Weights of a small contrastive audio-text model: text encoder width 128, soap at rate 0.0035.
Rows from block 11 of the audio encoder of a small contrastive audio-text model, named by matrix and row number. Rows with one number belong to one neuron. Each number is 500 + 50 x the weight over its row's rms, rounded and kept within 0 to 999. All counts start at 0. Numbers have three digits each.
After each neuron's rows are labels from the 100 clips, of 14848, where the neuron reaches its highest value: "strongest on" is what is common among them. Only what is clearly more common there than usual is listed. The data: short read English sentences (LibriTTS-R). In brackets: how many of the 100.
# fc1: MLP up (encoder.blocks.11.mlp.fc1.weight, 640x160), inputs 80-159
# fc2: MLP down (encoder.blocks.11.mlp.fc2.weight, 160x640, transposed), outputs 80-159

fc1.91:582500500500349468500383455500468500580500500646500609426478500500504412418500479506451500576558582500500500493455443517567319500414565463500487500550500527442477487563575591578500500500500432518500598500500500500500458500650500528555500500
fc2.91:428444571500500462429500462447500531429500453500500613493527498500474500500500500486613500500419468563515418495500500451566562401625500500500530620500578500500423475500370573411554650420500500500500500501500500415556453444585500360450500500
strongest on: the word "then" (29)

fc1.494:500500546500500448359595408428536573500465367500518568500500500500500500500593500500500500592500451463500500565537500500522425424498500500500495500500500462395541569500511500444500500500453565500500500500500500500500445500381500500500415500
fc2.494:420500500500556472500433500431500448500500631500422500600500471455588500555476560500500500500482500559500500533580451500500500487465513567410530448484500500540463604500500529447567526579500542500500500500527475430439523600500399594500428500
strongest on: the word "yes" (26)

fc1.56:500500512500500420393500576500389500500500500500544526542500500495463500518500466556500562458487500500500584568500500527500500389388431500511500470530500500489500500500500415500522360557500500500500500452570563500500502500500500404506500500
fc2.56:500579529500500500390500519628500500500500523500435500500500500496572486419500500500500500478403500667521483680500596500500500500500629500500500604429500543500500500500549500500589500500500500438500500500536475500500500500528454500500500500
strongest on: the word "the" (52)

fc1.111:700500481534500500500500487500500510500462500500500571500346500500500500431500446500500500500500567466435500526500444500400500386500480411441581565500500459500607500500500500500530514500494331500500513500500500500470500425500500487561614497
fc2.111:500489425500656567459471500441595500512500500500500500500500500500500500509500500560661500576500506552500477471500500544598474500478663500500515401513500405566430484500567500443639447500500650548500500525500447478500397538469485500454428609
strongest on: the word "said" (67)

fc1.637:500607579469500567466500500529392472500500500435514513466490451500432394500588432473500468500490500546567500433416500500639500558422577500545500509500456500384500500500409590500473492514439500588500500500500500500533432500384545500440505465
fc2.637:500500500473500500500500500500500476521559500500527635581478459417500500386500500500500500524500500710500489555500456500500500500556388500469429500544556419450500535500445500500500500558528512423500500500500500447500518500429500641500489342
strongest on: the word "not" (34)

fc1.411:500429500416596461474500475500500449500352477479514533500535546471500500589431500500487500500500422500500500500443358535393430500500500500653500500500441500500446500500443411500500500544514497577500504357500573500500466500595569500500563597
fc2.411:500561500500500396500594565484500500547500498499587557500433403566500500500425527528537452500500500539500452524588532500500500500500500500599597500393500500612500500500500500500477500531628500500500492500443452433500613500500500388500500514
strongest on: the word "to" (48)

fc1.450:500500500439500500509472336504500500562516369585429500556451550592475500601484500458500500500495500555346500559500583500500555500500500451438500503533443424382427487428500500463481383442541500500500474500509500500500500519453500427400468500
fc2.450:500638571500550500500482500500500466555500535500502468500512500429584500602538464515500500500498500500558500562528421500500402406500500516468500500527500483567580500500500500406660499506500566500500528500554403588359500406500500657500500546
strongest on: the word "yes" (50)

fc1.29:500533500500500592500500428500420500500500500500417543500500500500500400500516467493448500500599500394530500500441596401531438436462500500500439500552616500468559536500523596356451586500500500500572500500500500526448440500500500445500500500
fc2.29:500548500458500348500588381500500500536500548500491500500500500420563427510531500487500500500550514500523446500508590438471500500513500500500488595500500497500500549500500500377409646491500417486500495500500430500432586463607412500500580500
strongest on: the word "now" (25)

fc1.182:546437429430524500566558500603500500474500471544347562500416500431500500481551385405500524500443428399500403592478515500437390500496384500449569530500500497500395597500500433500500500500519573500500614500500468498500551500570500500500409472
fc2.182:500644432481468555450500500500500514550435500513500500500500500485500540500500607500500562559500500500500443556500500500562591579473746485517522455500500445500420500500500438492500500438386500500446480500521432489427459591500588476538427522
strongest on: the word "was" (38)

fc1.536:500500467500473500500500500500500500500500490471500515400422500500440500449500500484500467500422500646500411500500453500500500504363464500500500408575424486476542487500500500500378477500500500500507436500509457595559643500399500533500500438
fc2.536:500500500500432500500523500500500500500500500393500500500500500398575500521500500500500403500500500500500500500568405500424500500562430427576539439465500487410576500500500506500300500522440550500536440500555451563557449418562500735500500533
strongest on: the word "asked" (45); the word "he" (35)

fc1.443:500450510500500473500500528500500564500500479351500500500500382474500500476493500500507530500500500454522500500548500598478514497500460500497577500495500500500500461553500445440554500500528500400500500554523386574491544500500584500508442500
fc2.443:500466500579500527542455500500445581550629500500510500500551500462500426511486473500578500500500500500434475500490500422526500500402581500580590500539500500500333500562500500500500500500500500400563470500500500500500384659437549432500604471
strongest on: the word "said" (46)

fc1.622:530500606500500500574445500500500500604596500473500500500410484500456476500612500500413500527507500500489519696500464500498428468393532500500500566551500535378515500612500500500500500538379500500471500500500443448498500500500586612522402550
fc2.622:500500445579500500601500500325500444500423500442525500500500500500480500500500412636500435519500500500500500497578477533500493500422429435500500411559500500442464500455500500500568488557541582500500539428500441452516500638500610327553500522
strongest on: the word "was" (57); the word "she" (32); the word "a" (31)

fc1.137:370535562460500500451485386414500500500489500494500502531446500557478500617418468500500528500520500500500376512516441525496500507437449487422500500500500565500500500475540490500396421500500517500528500431413592569500500500500603416500500500
fc2.137:606500500500500563521500414530466500500500480480533500500500500500576500500545500500500408500438519500500500500537384542500500500500517583500500500500452500637540449520547500363678462481500595500467454500500402563500500415513500287500500510
strongest on: the word "it" (61)

fc1.378:598599500407579500569500429500500458554500427500500500418460560500429500469534500500500496500500372500500500500547500500553511559453558462596502401500615533500644500525500500537543560500500571500558500472500556536500526500590541574500619500
fc2.378:525404500500500417500490470500500503585382455500500500500500497500500521500523500578556500500500500500500500500500500416500500488583500500500373532473500579512500500526500500500634555578470500648500500471565500411392550533631500249500500500
strongest on: the word "not" (29); the word "no" (28)

fc1.550:449500433634500500500503461500500500500597515454500500500500500379500487404500571500400500500500500589500500351500500500500485512512423562500500661500502500500500500500560500500500533483500500466522362500500541551500500500571500428500500461
fc2.550:511409503595500557492500500500500539500468554436500500550584500500439500503500462500500407500416388500433466643538500507500500465500562449500500468586439427500435500532516500500500500500415500500500500526500436454401473500500500527500585505
strongest on: the word "said" (37)

fc1.425:500465500476500552581500635536500500478400501500500500500494580500500500480632500500500500500500536500500401500463500500367500614460423500555500378500500500459532500472500500500500444500500419500544544441500500500473522500500400500500500501
fc2.425:545498673500540562463601500549500498500447460446500500500568500500526460500500500500500472442500500500500500500500500555500500500500606586524500500500491500500424443577500368545640442500500500616560500445500500469338540461500500446439500542
strongest on: the word "be" (25)

fc1.301:500500500500500500500418500500530500440531531585436495593500500426513500538500392500401593500500500513465486500500376500500500500544500578459500554621500556500448500508643405564471500391457556555500329500500446589598500500500604548574500500
fc2.301:500579500544500500399500440435543581559500500500500500447486500500500500510592500500500420513500421458500500500500500590500451500500368500500500500500500527500500500537417423500500403510500522580552500500500500403399500634556500371419492500
strongest on: the word "you" (35)

fc1.195:417544572468559494556552490556500536595500500500518505500500500550417500500500500430547500479500424454573479500500500539474518500381500463473415414427500542500455500500695500500503492500500508500557500500500500500466500500500372515500423540
fc2.195:500557473500570500500611500500478554500500500451546500447500555500524500612617463500500500500496482500500460500500454500500459500570500500375592557521500500535460464500459500491550500500508555500500453535500475500500500500500483500531588425
strongest on: the word "you" (66); the word "i" (38)

fc1.141:500478500500500500542534539483442500500628564500500500500500584436394420438444436500500488500500475538500439471500500544500462500500500417500406500500500500443500399502566462500484426529500500500494500527500531500470573500500500500500562500
fc2.141:500500579500500500500442500500500697500563487500608500500577500420500500500500500500599496500500500500392432500500435500576500500535529500556500586400500548500500500583559452500460500543499500468500500500476600437489378583500621453404420401
strongest on: the word "be" (28)

fc1.117:427586501500460616558540500500483390585557540500500514618589500493396485555500500500500500382500441556418500451500500580500574629500500500504500500572500463536386583491500500564500457500456500500570534500500500386500500500500500500463500536
fc2.117:500373581500570500500445500437500500551500489386500568500536550500459501500455500500500500500500500500500661500516581567500474457537500461517401500610500537434500500438500500500450500611536500505598500500551565500655421525500500500411500368
strongest on: the word "you" (45)

fc1.336:500349500437500447400500500500500500507500385500426573500500493394500422420500500420435554500500500500511428500500500465470438455635532500424500446321510560463623500500500484447580500500500444500500500500500500549423500500500500500500469500
fc2.336:460500581500500399534387423573500500500500481500500645580552597500595500447500500500490425500534500574435500498549573490500448500554567471500500492543500500453500500500440433514530500481561500605549468500428407545416339500553500500465500500
strongest on: the word "i" (56)

fc1.438:527500500500500500500418365485467500500500428499514500634440383509500500559490476480500500500387411553613500500500500609500500500436406500500500595494500500463498468500500500500500500522410500584500421500500683500500578555500500500500500521
fc2.438:594389500500543467416608500500500500500455500500558500537500500500463500490370431504500464500500500569531443453500435500500616435522500500500500443500615500500500500500500500387620500500398500451500445500409500557500546385500594352419593500
strongest on: the word "the" (54)

fc1.74:500535500375429422459466464615493460500470440472500500443500500465500500570500500500500560628500500500500500500500500500564406618500500500500500475551500456429543409609504594399500500561500500505500546500537500518500500500556500468574560500
fc2.74:500500616500500474500500604500500592500602500441500687519500506513477502500641469451637649500500500500500500500501500536484500500500613500525507460500499542500500584500507529500500500434500500571500478500488377490500422444500508500607637500
strongest on: the word "no" (61); the word "now" (33)

fc1.335:500500500500532682433575500444445428500568667500500544550499500500460500500500447500500500469500398421500500500500563568500496532500500500500437500564500500500572559500360500374324583504500500500553448500462504504500500500435500500515500500
fc2.335:523533500500502439500382500500500500500396589500500538394500563500475500500454500500425500453500453500500394500500456500500500500523542470500534500500414485433500500500500500500594500500433395500542500499467426554500565434500500388439500588
strongest on: the word "there" (55); the word "is" (32)

fc1.605:500591577500563500342469510442555500500358500572484500461462500500433500500564500500566500427500500500500500504500500500500500500559533500482524500500500500600637500500528442500500500530566500500500500538549500500500500500500414500500500500
fc2.605:408500500500526591500434448418376500500500500500472493409413495500500443500542500640531500552500500500500500436560500453449500500532542500518610500504575608500429500500500403500500477620611437500528500446500500500500500377500500482500500500
strongest on: the word "her" (29)

fc1.312:500500603500500500500500500535500498552507474500500526570543522500565500460563507500500603511500500500500500500547549559572624500410500500450500563500500500532500439500543537500500500500500500500500486500500602576436563458434547500500422558
fc2.312:500464500500558500446500500500500500590500403500500500481500504500500589422500500515500500500500417500551434500379500387500500500546607559500500531565500500500500500500579542444599433500527500589407554500495500521367500427426582500531475519
strongest on: the word "asked" (33); the word "he" (29)

fc1.354:500483500542500500500470500500500500500500500396500444388500443449500500596500500546356500468602471500500535500500500500500500500500500500452500500444500500628500567500500288431599500500500594500500500608500500545505500500500500500394589500
fc2.354:500500577551471500500500488500500516570658528532434481579500530487471500446460500500500500500530500500536500550429500537511431500474523489500614500500500443500419530451451500500399500582500416500500500500489483500500371500393500464591524423
strongest on: the word "you" (36)

fc1.472:462585500500382500389500581416500386500500486500565500500500500566544451583482523382500519596500500522500549488555525544539500512559509500461500500500527500500530583664500555500549430388540426500561500500500500493500409500451490500533500469
fc2.472:500415500500500500536500500522550402500500527500500533422500577500424575570500506574550500500456537460447565500500484500390512464502500500500425500500500524500442440532500379466500500500500500391500500500472500460500500500500500425500585500
strongest on: the word "you" (36)

fc1.432:500500585500500533500576500500500500574500433492500503436500500500442545500500500461531500503535407454500500578500509500500500448398554453500413500500500500500500544500500477500453500500374500443543547500500500446500387500500500500622500500
fc2.432:465500459500500500551445499500500500458431379435437500478558496500500470568426500614500500500558500500500463500541411393500500415500500531500500536462533555500612500500538500500500517606500500588500500500480500484393595622500412500500500366
strongest on: the word "was" (81); the word "it" (34)

fc1.305:500602500390512569602500527568500504581575626611500500486500500500390663430500500500549500500427500480399500500500558541420500493525507500500561457596579500500500582500500456500451500500447500457460500501542607424500440500589506500451435516
fc2.305:500365438500542543500460600500500533500388431538500567456438500500537500409437539527500414500522495416556500500518443461500462500612543500587458565507434500500522500430396542566452500441500500550492500500500500564500500536622500500500456538
strongest on: the word "of" (26)

fc1.351:500500458619401434500500452520500500422500564512500581500500461500597605500500500423513500563500459500619502500410490500504416500500382433582352616500480500500500587500500500500500484500500500500500548473500500433634500500500500464500620500
fc2.351:500555571500500501457500500500500366500458500500500422458469512500486500518407635500500437554562500500382600500534500598527500500500628568500498551500542412500495500514602606476441481500500437500500500500500500500570500538452500592500500500
strongest on: the word "he" (30)

fc1.542:500583489472456527500500420465500580427548473602533500500550500500475531555516500509467500533500452500500501500500519500479516524500538500500500500398500483500500500500499484484500566500500500463545500554495500500358500500500543500423432462
fc2.542:479548500497500557500500500500513500500500500475500500437500540500555400636522500500447630500387500500500500500500500500500460660500407500435500409500505500535500459500456500500500500500500609398500464500500395500599415600521487464500435500
strongest on: the word "you" (94); the word "i" (42)

fc1.306:453383397420500500500500500503484500500500500547500500597562500500521457430500549559500500500648500500500544469500558588413500500368500500500522500500500429500500500500392459526500492345489500500500500650500500500500458500500500500500570418
fc2.306:514500500441500428500500519500497500500565500422421489470500457593500498428502425500404500500500500564500500500514500500540500500565466538500500500533500500500500437500458392500409500500418542500590500460411433500500500500500500491454500392
strongest on: the word "is" (25); text has "what" (25)

fc1.458:466500592556500476490371500571540500500500500500500549454500500460549500500458560464549542528483500550583437457573500522500626574418500500500490500500476500461453466553612500555416476500500388410435419500500438500440565500429551447500500491
fc2.458:500500426500462500500500599500541500565500458500500500507500500500500500468500500500547471541560500401500500518500500388500597528500500500500676500583448500500581500500508500500500429500519559591438500500500500520554410420437586500500500500
strongest on: the word "asked" (50); the word "he" (29)

fc1.368:500447508627522500465532500492500631446379500431500500500492392500458500500652496500426473500563500500512500491391526537563500500500575396500500442484549524455500626548462500520500589487395500546424456448419550500500476438407482500500500478
fc2.368:500536500500500500421500416563500515500575529559410563500500382459500547503500500481473500500500471500500500500538500500538500500500429573358500575442500500542500500580467515500500509500500500682500500500436500500500612489306467562548418449
strongest on: the word "is" (25)

fc1.299:447500500537500510494500573540560456545512385500500500467401548542500500545500500500480500500453500454539500500542500500590439500439500559500443500500500501608510589500500544500500500500500500517585405426406500415495451541371529500476461648
fc2.299:500531500500544500585491573500580500538500500500561500532433500470585500500448500528500500500500513593505452500500500500500500462500427431500500416629500500531500500384500515500500500500533500500538477500500500450593537466406500500500500500
strongest on: the word "he" (36)

fc1.236:500455500426500538574500493500539574608500500448500520500500500500463500587500500500408500587378500500500532541500548500500494440500500500558412500587542506500447493689582486500463453500502559503416437541479450500500500500500580500473500500
fc2.236:500530500500638500500500500500500500383393500504500553404500500395500500500625500500500500468500506370534500463451500500502500500500473376486500500586438500572565500500500596500627648464500500469500500500500500500457500630500500370603537531
strongest on: the word "it" (42)

fc1.250:497500428339500533500500538531500500500500563500500500534443334500500566477500586500500534551500628398500591500500502592640500500670503472500500500500458446500604500500471413500540510595530500500500446500500500515500407500500415479500360500
fc2.250:505415546420500500589465500500428546500500446523513500546478500461580471423557474475430449500500474476500589500572500395500422500441500500500500593495500500450500461500500443566500437500500500500563549500500500500500500432468514674500390612
strongest on: the word "i" (42)

fc1.591:500439474500500500500500500500431500500500408594454526500500403500452500500407500500442500479500510401387500500548615500428424500350500472500363500636594500415560500540584500500500534399577500500462458500454367464592505500500631500418555507
fc2.591:500547500446610429524479457500461500461429500500500439461500500359500468456392444500500456552500500500519435567536500463504452525500500421530436500492489500456490500430581483430470583472500500465500417500500481578500500594570500376500550536
strongest on: the word "it" (99); the word "was" (87)

fc1.399:500500500426500500460486500500500500405398500500500500514500472469422420565500500500462466620500500506575500581500500614433499425500371500500500500479390519500450500500474500500500367561500500500595449505508500500500500500570454500489419576
fc2.399:500500500500635501441500503640500500500345500435500500611537500593500551419418546500500425438500621451500500500500500500592500436500629500639500626488526400542500462535500500505438540500388500481500469500500500500500600500500500568500523500
strongest on: the word "said" (28)

fc1.98:500595500511416568500500500500500500427500500563500398500478356564390500517500500482379442536500409500559474500500500624500500500500360500389573500516435500354500500500486500500547500439505530500500508500393561463396466500507530500500500453
fc2.98:640500529500463528530500449526500460500484500500500539500500500457500500497526500539460392500455500500500500500517500500500500500500569538500500520500472500500500500540553480500910500456572527520500500500500500500500500549442500204463481500
strongest on: the word "and" (28)

fc1.428:500500500387500667500475500575452455500500530437500439531500540500414452526475578500472564447466439500617406584500500612500500500500469500500645472500500445562478500500500500506500500500500500513500486500500473575472393506500500500459482500
fc2.428:500500424500500500500578500423463413581402500500472500510365500500500500500587500500434500500626500578524500500500500500500483562500461500448500430610425528463500500560500540500536465500479476480517588596500500588533617500445500500358449556
strongest on: the word "don't" (33)

fc1.230:500581554543520500457406406482500529500586500500500500500500500414431500578554576500500500500500557500500500500500500589362492392445451523500577500493500500557524500500435500500500567500500449437500500552418444465447534500590567436500503500
fc2.230:500390500470476500548537451517445643500500521500526500500435500408414542421549511570497500500500518500433500500500442377545387560500667500500536500500500500490500500500500431416446469560500500518500500536508527500500357500500500485519479500
strongest on: the word "of" (28)

fc1.267:500489500500500500387534500582500502465500500500565552623500500500500500500590622456500500500500500500500392461496500500383398500485419500500611500521476442545621428496500499500500481459500500526523472500521612547518500500500588500500500624
fc2.267:500500601500609500456413468447500556448500500500500500568500568500500500500354500551500379500557473500500458500500500436500500500500467379579500500500454500500566485485500513420571465500424485563428490545500420563500547592500506370503575422
strongest on: the word "now" (27); the word "me" (25)

fc1.338:500590500488341500500547564448500523500435376500500500500552500500576371500500487503500500500500432500500500500500500500511551500578519500500569702464536402406500449516424500433500442500500549570500470500430500500443500500533500507425500500
fc2.338:500500500476585648500500496536587421475500500500500500500597511500561512576447500494500575464465585451500468535500500435500500500427500552500500651564538500427467500500500488500448507430469474500500500500500500604563500500442500438432500500
strongest on: the word "not" (29)

fc1.189:500500519524447514500500305452500578500294554470533500500578532506500419500566455541417500504617500500456583500500486621588525500500464447638500534500500488588391500506500433508477500500500417500500550500500557500540439458568500496575560476
fc2.189:500573500540500473500500430500500500500536563562500339408509541539507514423500500500483551500445421539500449500500558484524489500544500500500463500538500500500472500500472500407647508500500433406500500597489500473500625425563500371500500549
strongest on: the word "the" (51); the word "they" (25)

fc1.557:500500463524500500482500286461500500500411500500532606483589466500365500500500500500500500500582500423449587544432554506540388403356525511500375416542575500429472500565500467413500500511476500500500571500500500521500500500538500460574372470
fc2.557:500500500500584446500500433460542523500577552518529500445540500489500414513500586500500500440500471500542592500519500500500500428529415500500500493500500487500483551500538500401500576500500500500500500500438500500529678583500416412500500566
strongest on: the word "this" (29); the word "they" (25)

fc1.5:521500459500481499500500560479403500529601500572363500500556478500564431464436504439500500500564430500566492440524500372487464500500500428500500500500500500500500500442500561500500483486380500500578500497536500500500500622598568622500416580
fc2.5:427500500500500445561500500500500500528500500500407526549470500432500456539500500500500500500500500517500500500571637500500551535467667556443500500568577435456500514500500500421615500559426500500500500500500500500500500500500473632500500495
strongest on: the word "yes" (29)

fc1.412:643417487481400466500396664500500433525500500509450588522500500504500444393532500500453500459466578417586500437500483518500500426500500500523417500500494479500515616500500487493528441531466500572589500397550500500500450534500500500500347500
fc2.412:436375500472500500500500500414500500484500500582549655500500500422500500500453500500445591493500544543500452500500430500500511498636500500500634549500515562454406512500473500538500558479500500579500500500447500309617500417597500536500478500
strongest on: the word "and" (29)

fc1.135:500500500505500500438500516563436500500563516500476480500422453445500500594500500440500479554537500593583500500500500516498500371500500412500500572532456536578500500500500337399500500500556500389500522500457500500500500500500500500500500636
fc2.135:463458567534500500437500500534500433605500500455447500500500500500419500500482557500576459500417591467500624500539381500500414504500500599500500536500500466500500424611500459500458500500500500376500500464500349402433570500564443500500513500
strongest on: the word "you" (35)

fc1.313:394446500500500500466500500603585500598500500549500500434502500500500622500500500500488488465500549500500500533541500500665500500452500401507452492450477568500500500500500500574369525500448500500500377574500500500500571500409499500500485415
fc2.313:492548439500457500500500586500500529500500500487500500500413500500648439500500500558500449500500500500500520500500500500438500500543486450500627446516500529448589500500430594500444500583500564613500500500500444500546500500500500500616518524
strongest on: the word "asked" (43); the word "you" (34)

fc1.15:500612492420500543507500602500404433500476436500500500500500500500500500500514514563435604500537485438569500458493418548467500384500425500466529554500539447329376500500583597533502500550429500421500500541500457500500440500500457500574440500
fc2.15:434500500468500466500500500500461500602591482443500578500500500470462504500609512500500472514500500500523510500500500500500476500541391442593488395615500610500500439500547500597435500500500500588500524500471500500535576529537395628500574454
strongest on: the word "i" (38)

fc1.497:500500500450500549590543500500500500500500500629500573402500521500500593512500588500500500573541439531600500502500500500568595441581500377500500502500487500566500500500500434500500475500500500427500500398500639500437431500500413524500500439
fc2.497:434439500613500500500431500530385500500599500586500500561500500518500500635582500500500575500553500500517483562482586500500564433366459500500609504500500521588562500500419511426637585499533588500500500500503424470443606500500465500448500508
strongest on: the word "said" (30)

fc1.454:500669500558412500500486467468500500500590500515500550430543463500580500567440466500500586572500500466524500560547563558395559520629670500500500500500500500518434500527418500500551570500412500590500599455503500500500500549500563533500650500
fc2.454:500476500617444500500526540568500500441443500500548472469500513500531483515500542523500500487491602500457500500500489510542500487434500436500500445551606500565500500445498555500450421500394428392605500428474551428475500435500500500500500486
strongest on: the word "not" (30)

fc1.489:618500645500672598504629429445500446498593578500518550469500500474468500494500428431411500451476460384557480500483575500500546445500446500500425500551604421500500527549422500450438619500500508500500500466500472556500500500473422464540442450
fc2.489:500554480500500382452500500500572517457500563520500601412518539460460500453500549500479500530464470529518500461500551500487530500565500500500500500500500410474421511590500480421552500500500500500558500500405468500548690538573500406482415560
strongest on: the word "then" (28)

fc1.43:500550452538523485500463485500538446500500500500500399420508500500500559500500500500500544544500500441500448539447500528378582500516548479500500500500500500604536548500500481427500500500500500570513552500499500500500500502500415536403425606
fc2.43:591401411500500500588451593500500529356380541559509500500423511585536500463441561500419500500555500500594500500500389500527500500515485486500581500441401500500500446500400472500564484500500500470582500500500500558500500455645436408351500601
strongest on: the word "the" (50)

fc1.380:500589500500422500475453497500500500500593524402500420482375673500463413445500500470500500500436500500602415500500475500528500500500599466500472529427500446532500547500489493540514432500535517500500536500500500500373500500438500584475589500
fc2.380:489559456500500468500622482466500500500407475500521603500444386402417581500582500500531500500531449606500500552500500500456490567500410500500457537538500500579500500584667591500526445500415422420523464500516492500576562500500500512466500500
strongest on: the word "not" (30)

fc1.541:437455579464549500461522562467500465500459500500500438469418582394529500479500500455500568447437500500500500527500614563500500532508524500595500604500444466465554500503421425413500450502635500607500353577419500598500449500513410580514572500
fc2.541:536532500544547474465500453500559500361500433517570454384562524500545433414556500425403545500500457500500500500523500500500479574372422500500500500500500616500484500500512433500450500500560570447537500500456500457500500500500500345513602500
strongest on: the word "is" (36); the word "it" (35)

fc1.331:500500583450500474500500436558350499467500474500500500537564500399447509566500513500513599474544500500440530445500396500404566500494500500575515513509563500500500437500500500375500505499586500383602500500455558500500448501658500500459500513
fc2.331:427500500527500500500578587579392500500500529500550556477500399564445500500438500500500525475437500543552512500500544581500630460508410500569500568424486428587555500500493500511500464500524546569500500500500500473500500405500500311500500505
strongest on: the word "his" (32)

fc1.259:567500500418500500500500500500454500502500500454500500535314500500425478485657523500500500418500445460500548500584512500528500415446430458500500601427381500581500591500500339367500500430500500500473540500500506491500500500500500500500500478
fc2.259:679500500500431500629500500446500460578500457414479500500500507500527500500500500520500500500500500500520500556500607581537456500500583500500500500500663500500548399598500500500679500500500423469452500500581500597500500401470500479500500500
strongest on: the word "it" (46); the word "is" (30)

fc1.635:425500567500500496455500428500500500452682376500500500500500516500544500590618500500447500500500554500547500500441500569500569475500500500514401650500419436500500500417500500377500500500450500500522500500532500500500441461431500600493568579
fc2.635:500620444500500500500513524500445500500500498500500487500500430513614485500536500506450500610500500642574393500500500459500523500500500556500500391510554560451477500449500500438500500574500511524500500500500500433416544397500577500433594500
strongest on: the word "yes" (29)

fc1.486:500500597424446500500500446500500500565500500595500641518430613426504381589468463476500500560500500500613500500421500554500383586500500500488500453500566522461569439624578592500553456503587500500513546368500507589500500500554500500500500500
fc2.486:500565578500412500500500420500500562569572500500500500472500500500500500522500500500578610500500500614500500500500587384500500500576570474500500500500500500500500564500509500500586500464509500500500500500500500314500420272603578398593500522
strongest on: the word "no" (61); the word "now" (34)

fc1.26:532471500499518500613500500500529523478500602500543500401500618516483500500538441500446500506444487436500500613500500500318500500453500500500546374470500500443500589500565522500500500500395500415513621500500524500517479500377500578500389545
fc2.26:500584500578500466511500500515542565500402394500369632339500500486500500500500500562511500500500500500479500500500500552500414453590500500524500515500500545500554518500523537500528500585500500560500586500500573448453500629500500500603527500
strongest on: the word "was" (54)

fc1.569:500490500500450436460500470500500500510551500500527500470462420527583544500500573500500494522427379500481500538530429547472500500430566500594500400457500439520531550500608422500500500500422426500419435470500460500507449568500500500598583500
fc2.569:473500500509526582500603478455428548500440500556465577500456502500589389500500592500500500500500500528516500528500509468500500500500500580500500500445500599500458577420357500396500500410613500632500500449500500500473551500500454390500666469
strongest on: text has "now" (25)

fc1.62:500439473431433500550500617500511558500500500500500500424500622500476500402423500469500558566610444436439582500554500561468499430500500500491387535418500422500500460500500500500463495500500500500470363487500496443500446500500607431500500468
fc2.62:500500576500571500518468530576500500603523431500485500588547500536539500500500500543557388500500453500500500569540415345500500502478500500500449570543512604500500456500500488500659500570500500530500500500399500500402500421500500442445535422
strongest on: the word "i" (76); the word "was" (57)

fc1.422:500409415578500517500504438500500500606362443500500500452500383500523500558576535553460447500586500498459500500385500549500540500500600500546500500446376537485600460504500465500500500405597500501560500500486500500500434500626500500500500443
fc2.422:577500524468500500500449500500478487500556500500500394522500500617539422488459500500384500500500500500537442500500500500500500485439461582481500500500500427408519500500412500500500500593500500498500500454500500541500500338413500529500500500
strongest on: the word "is" (26)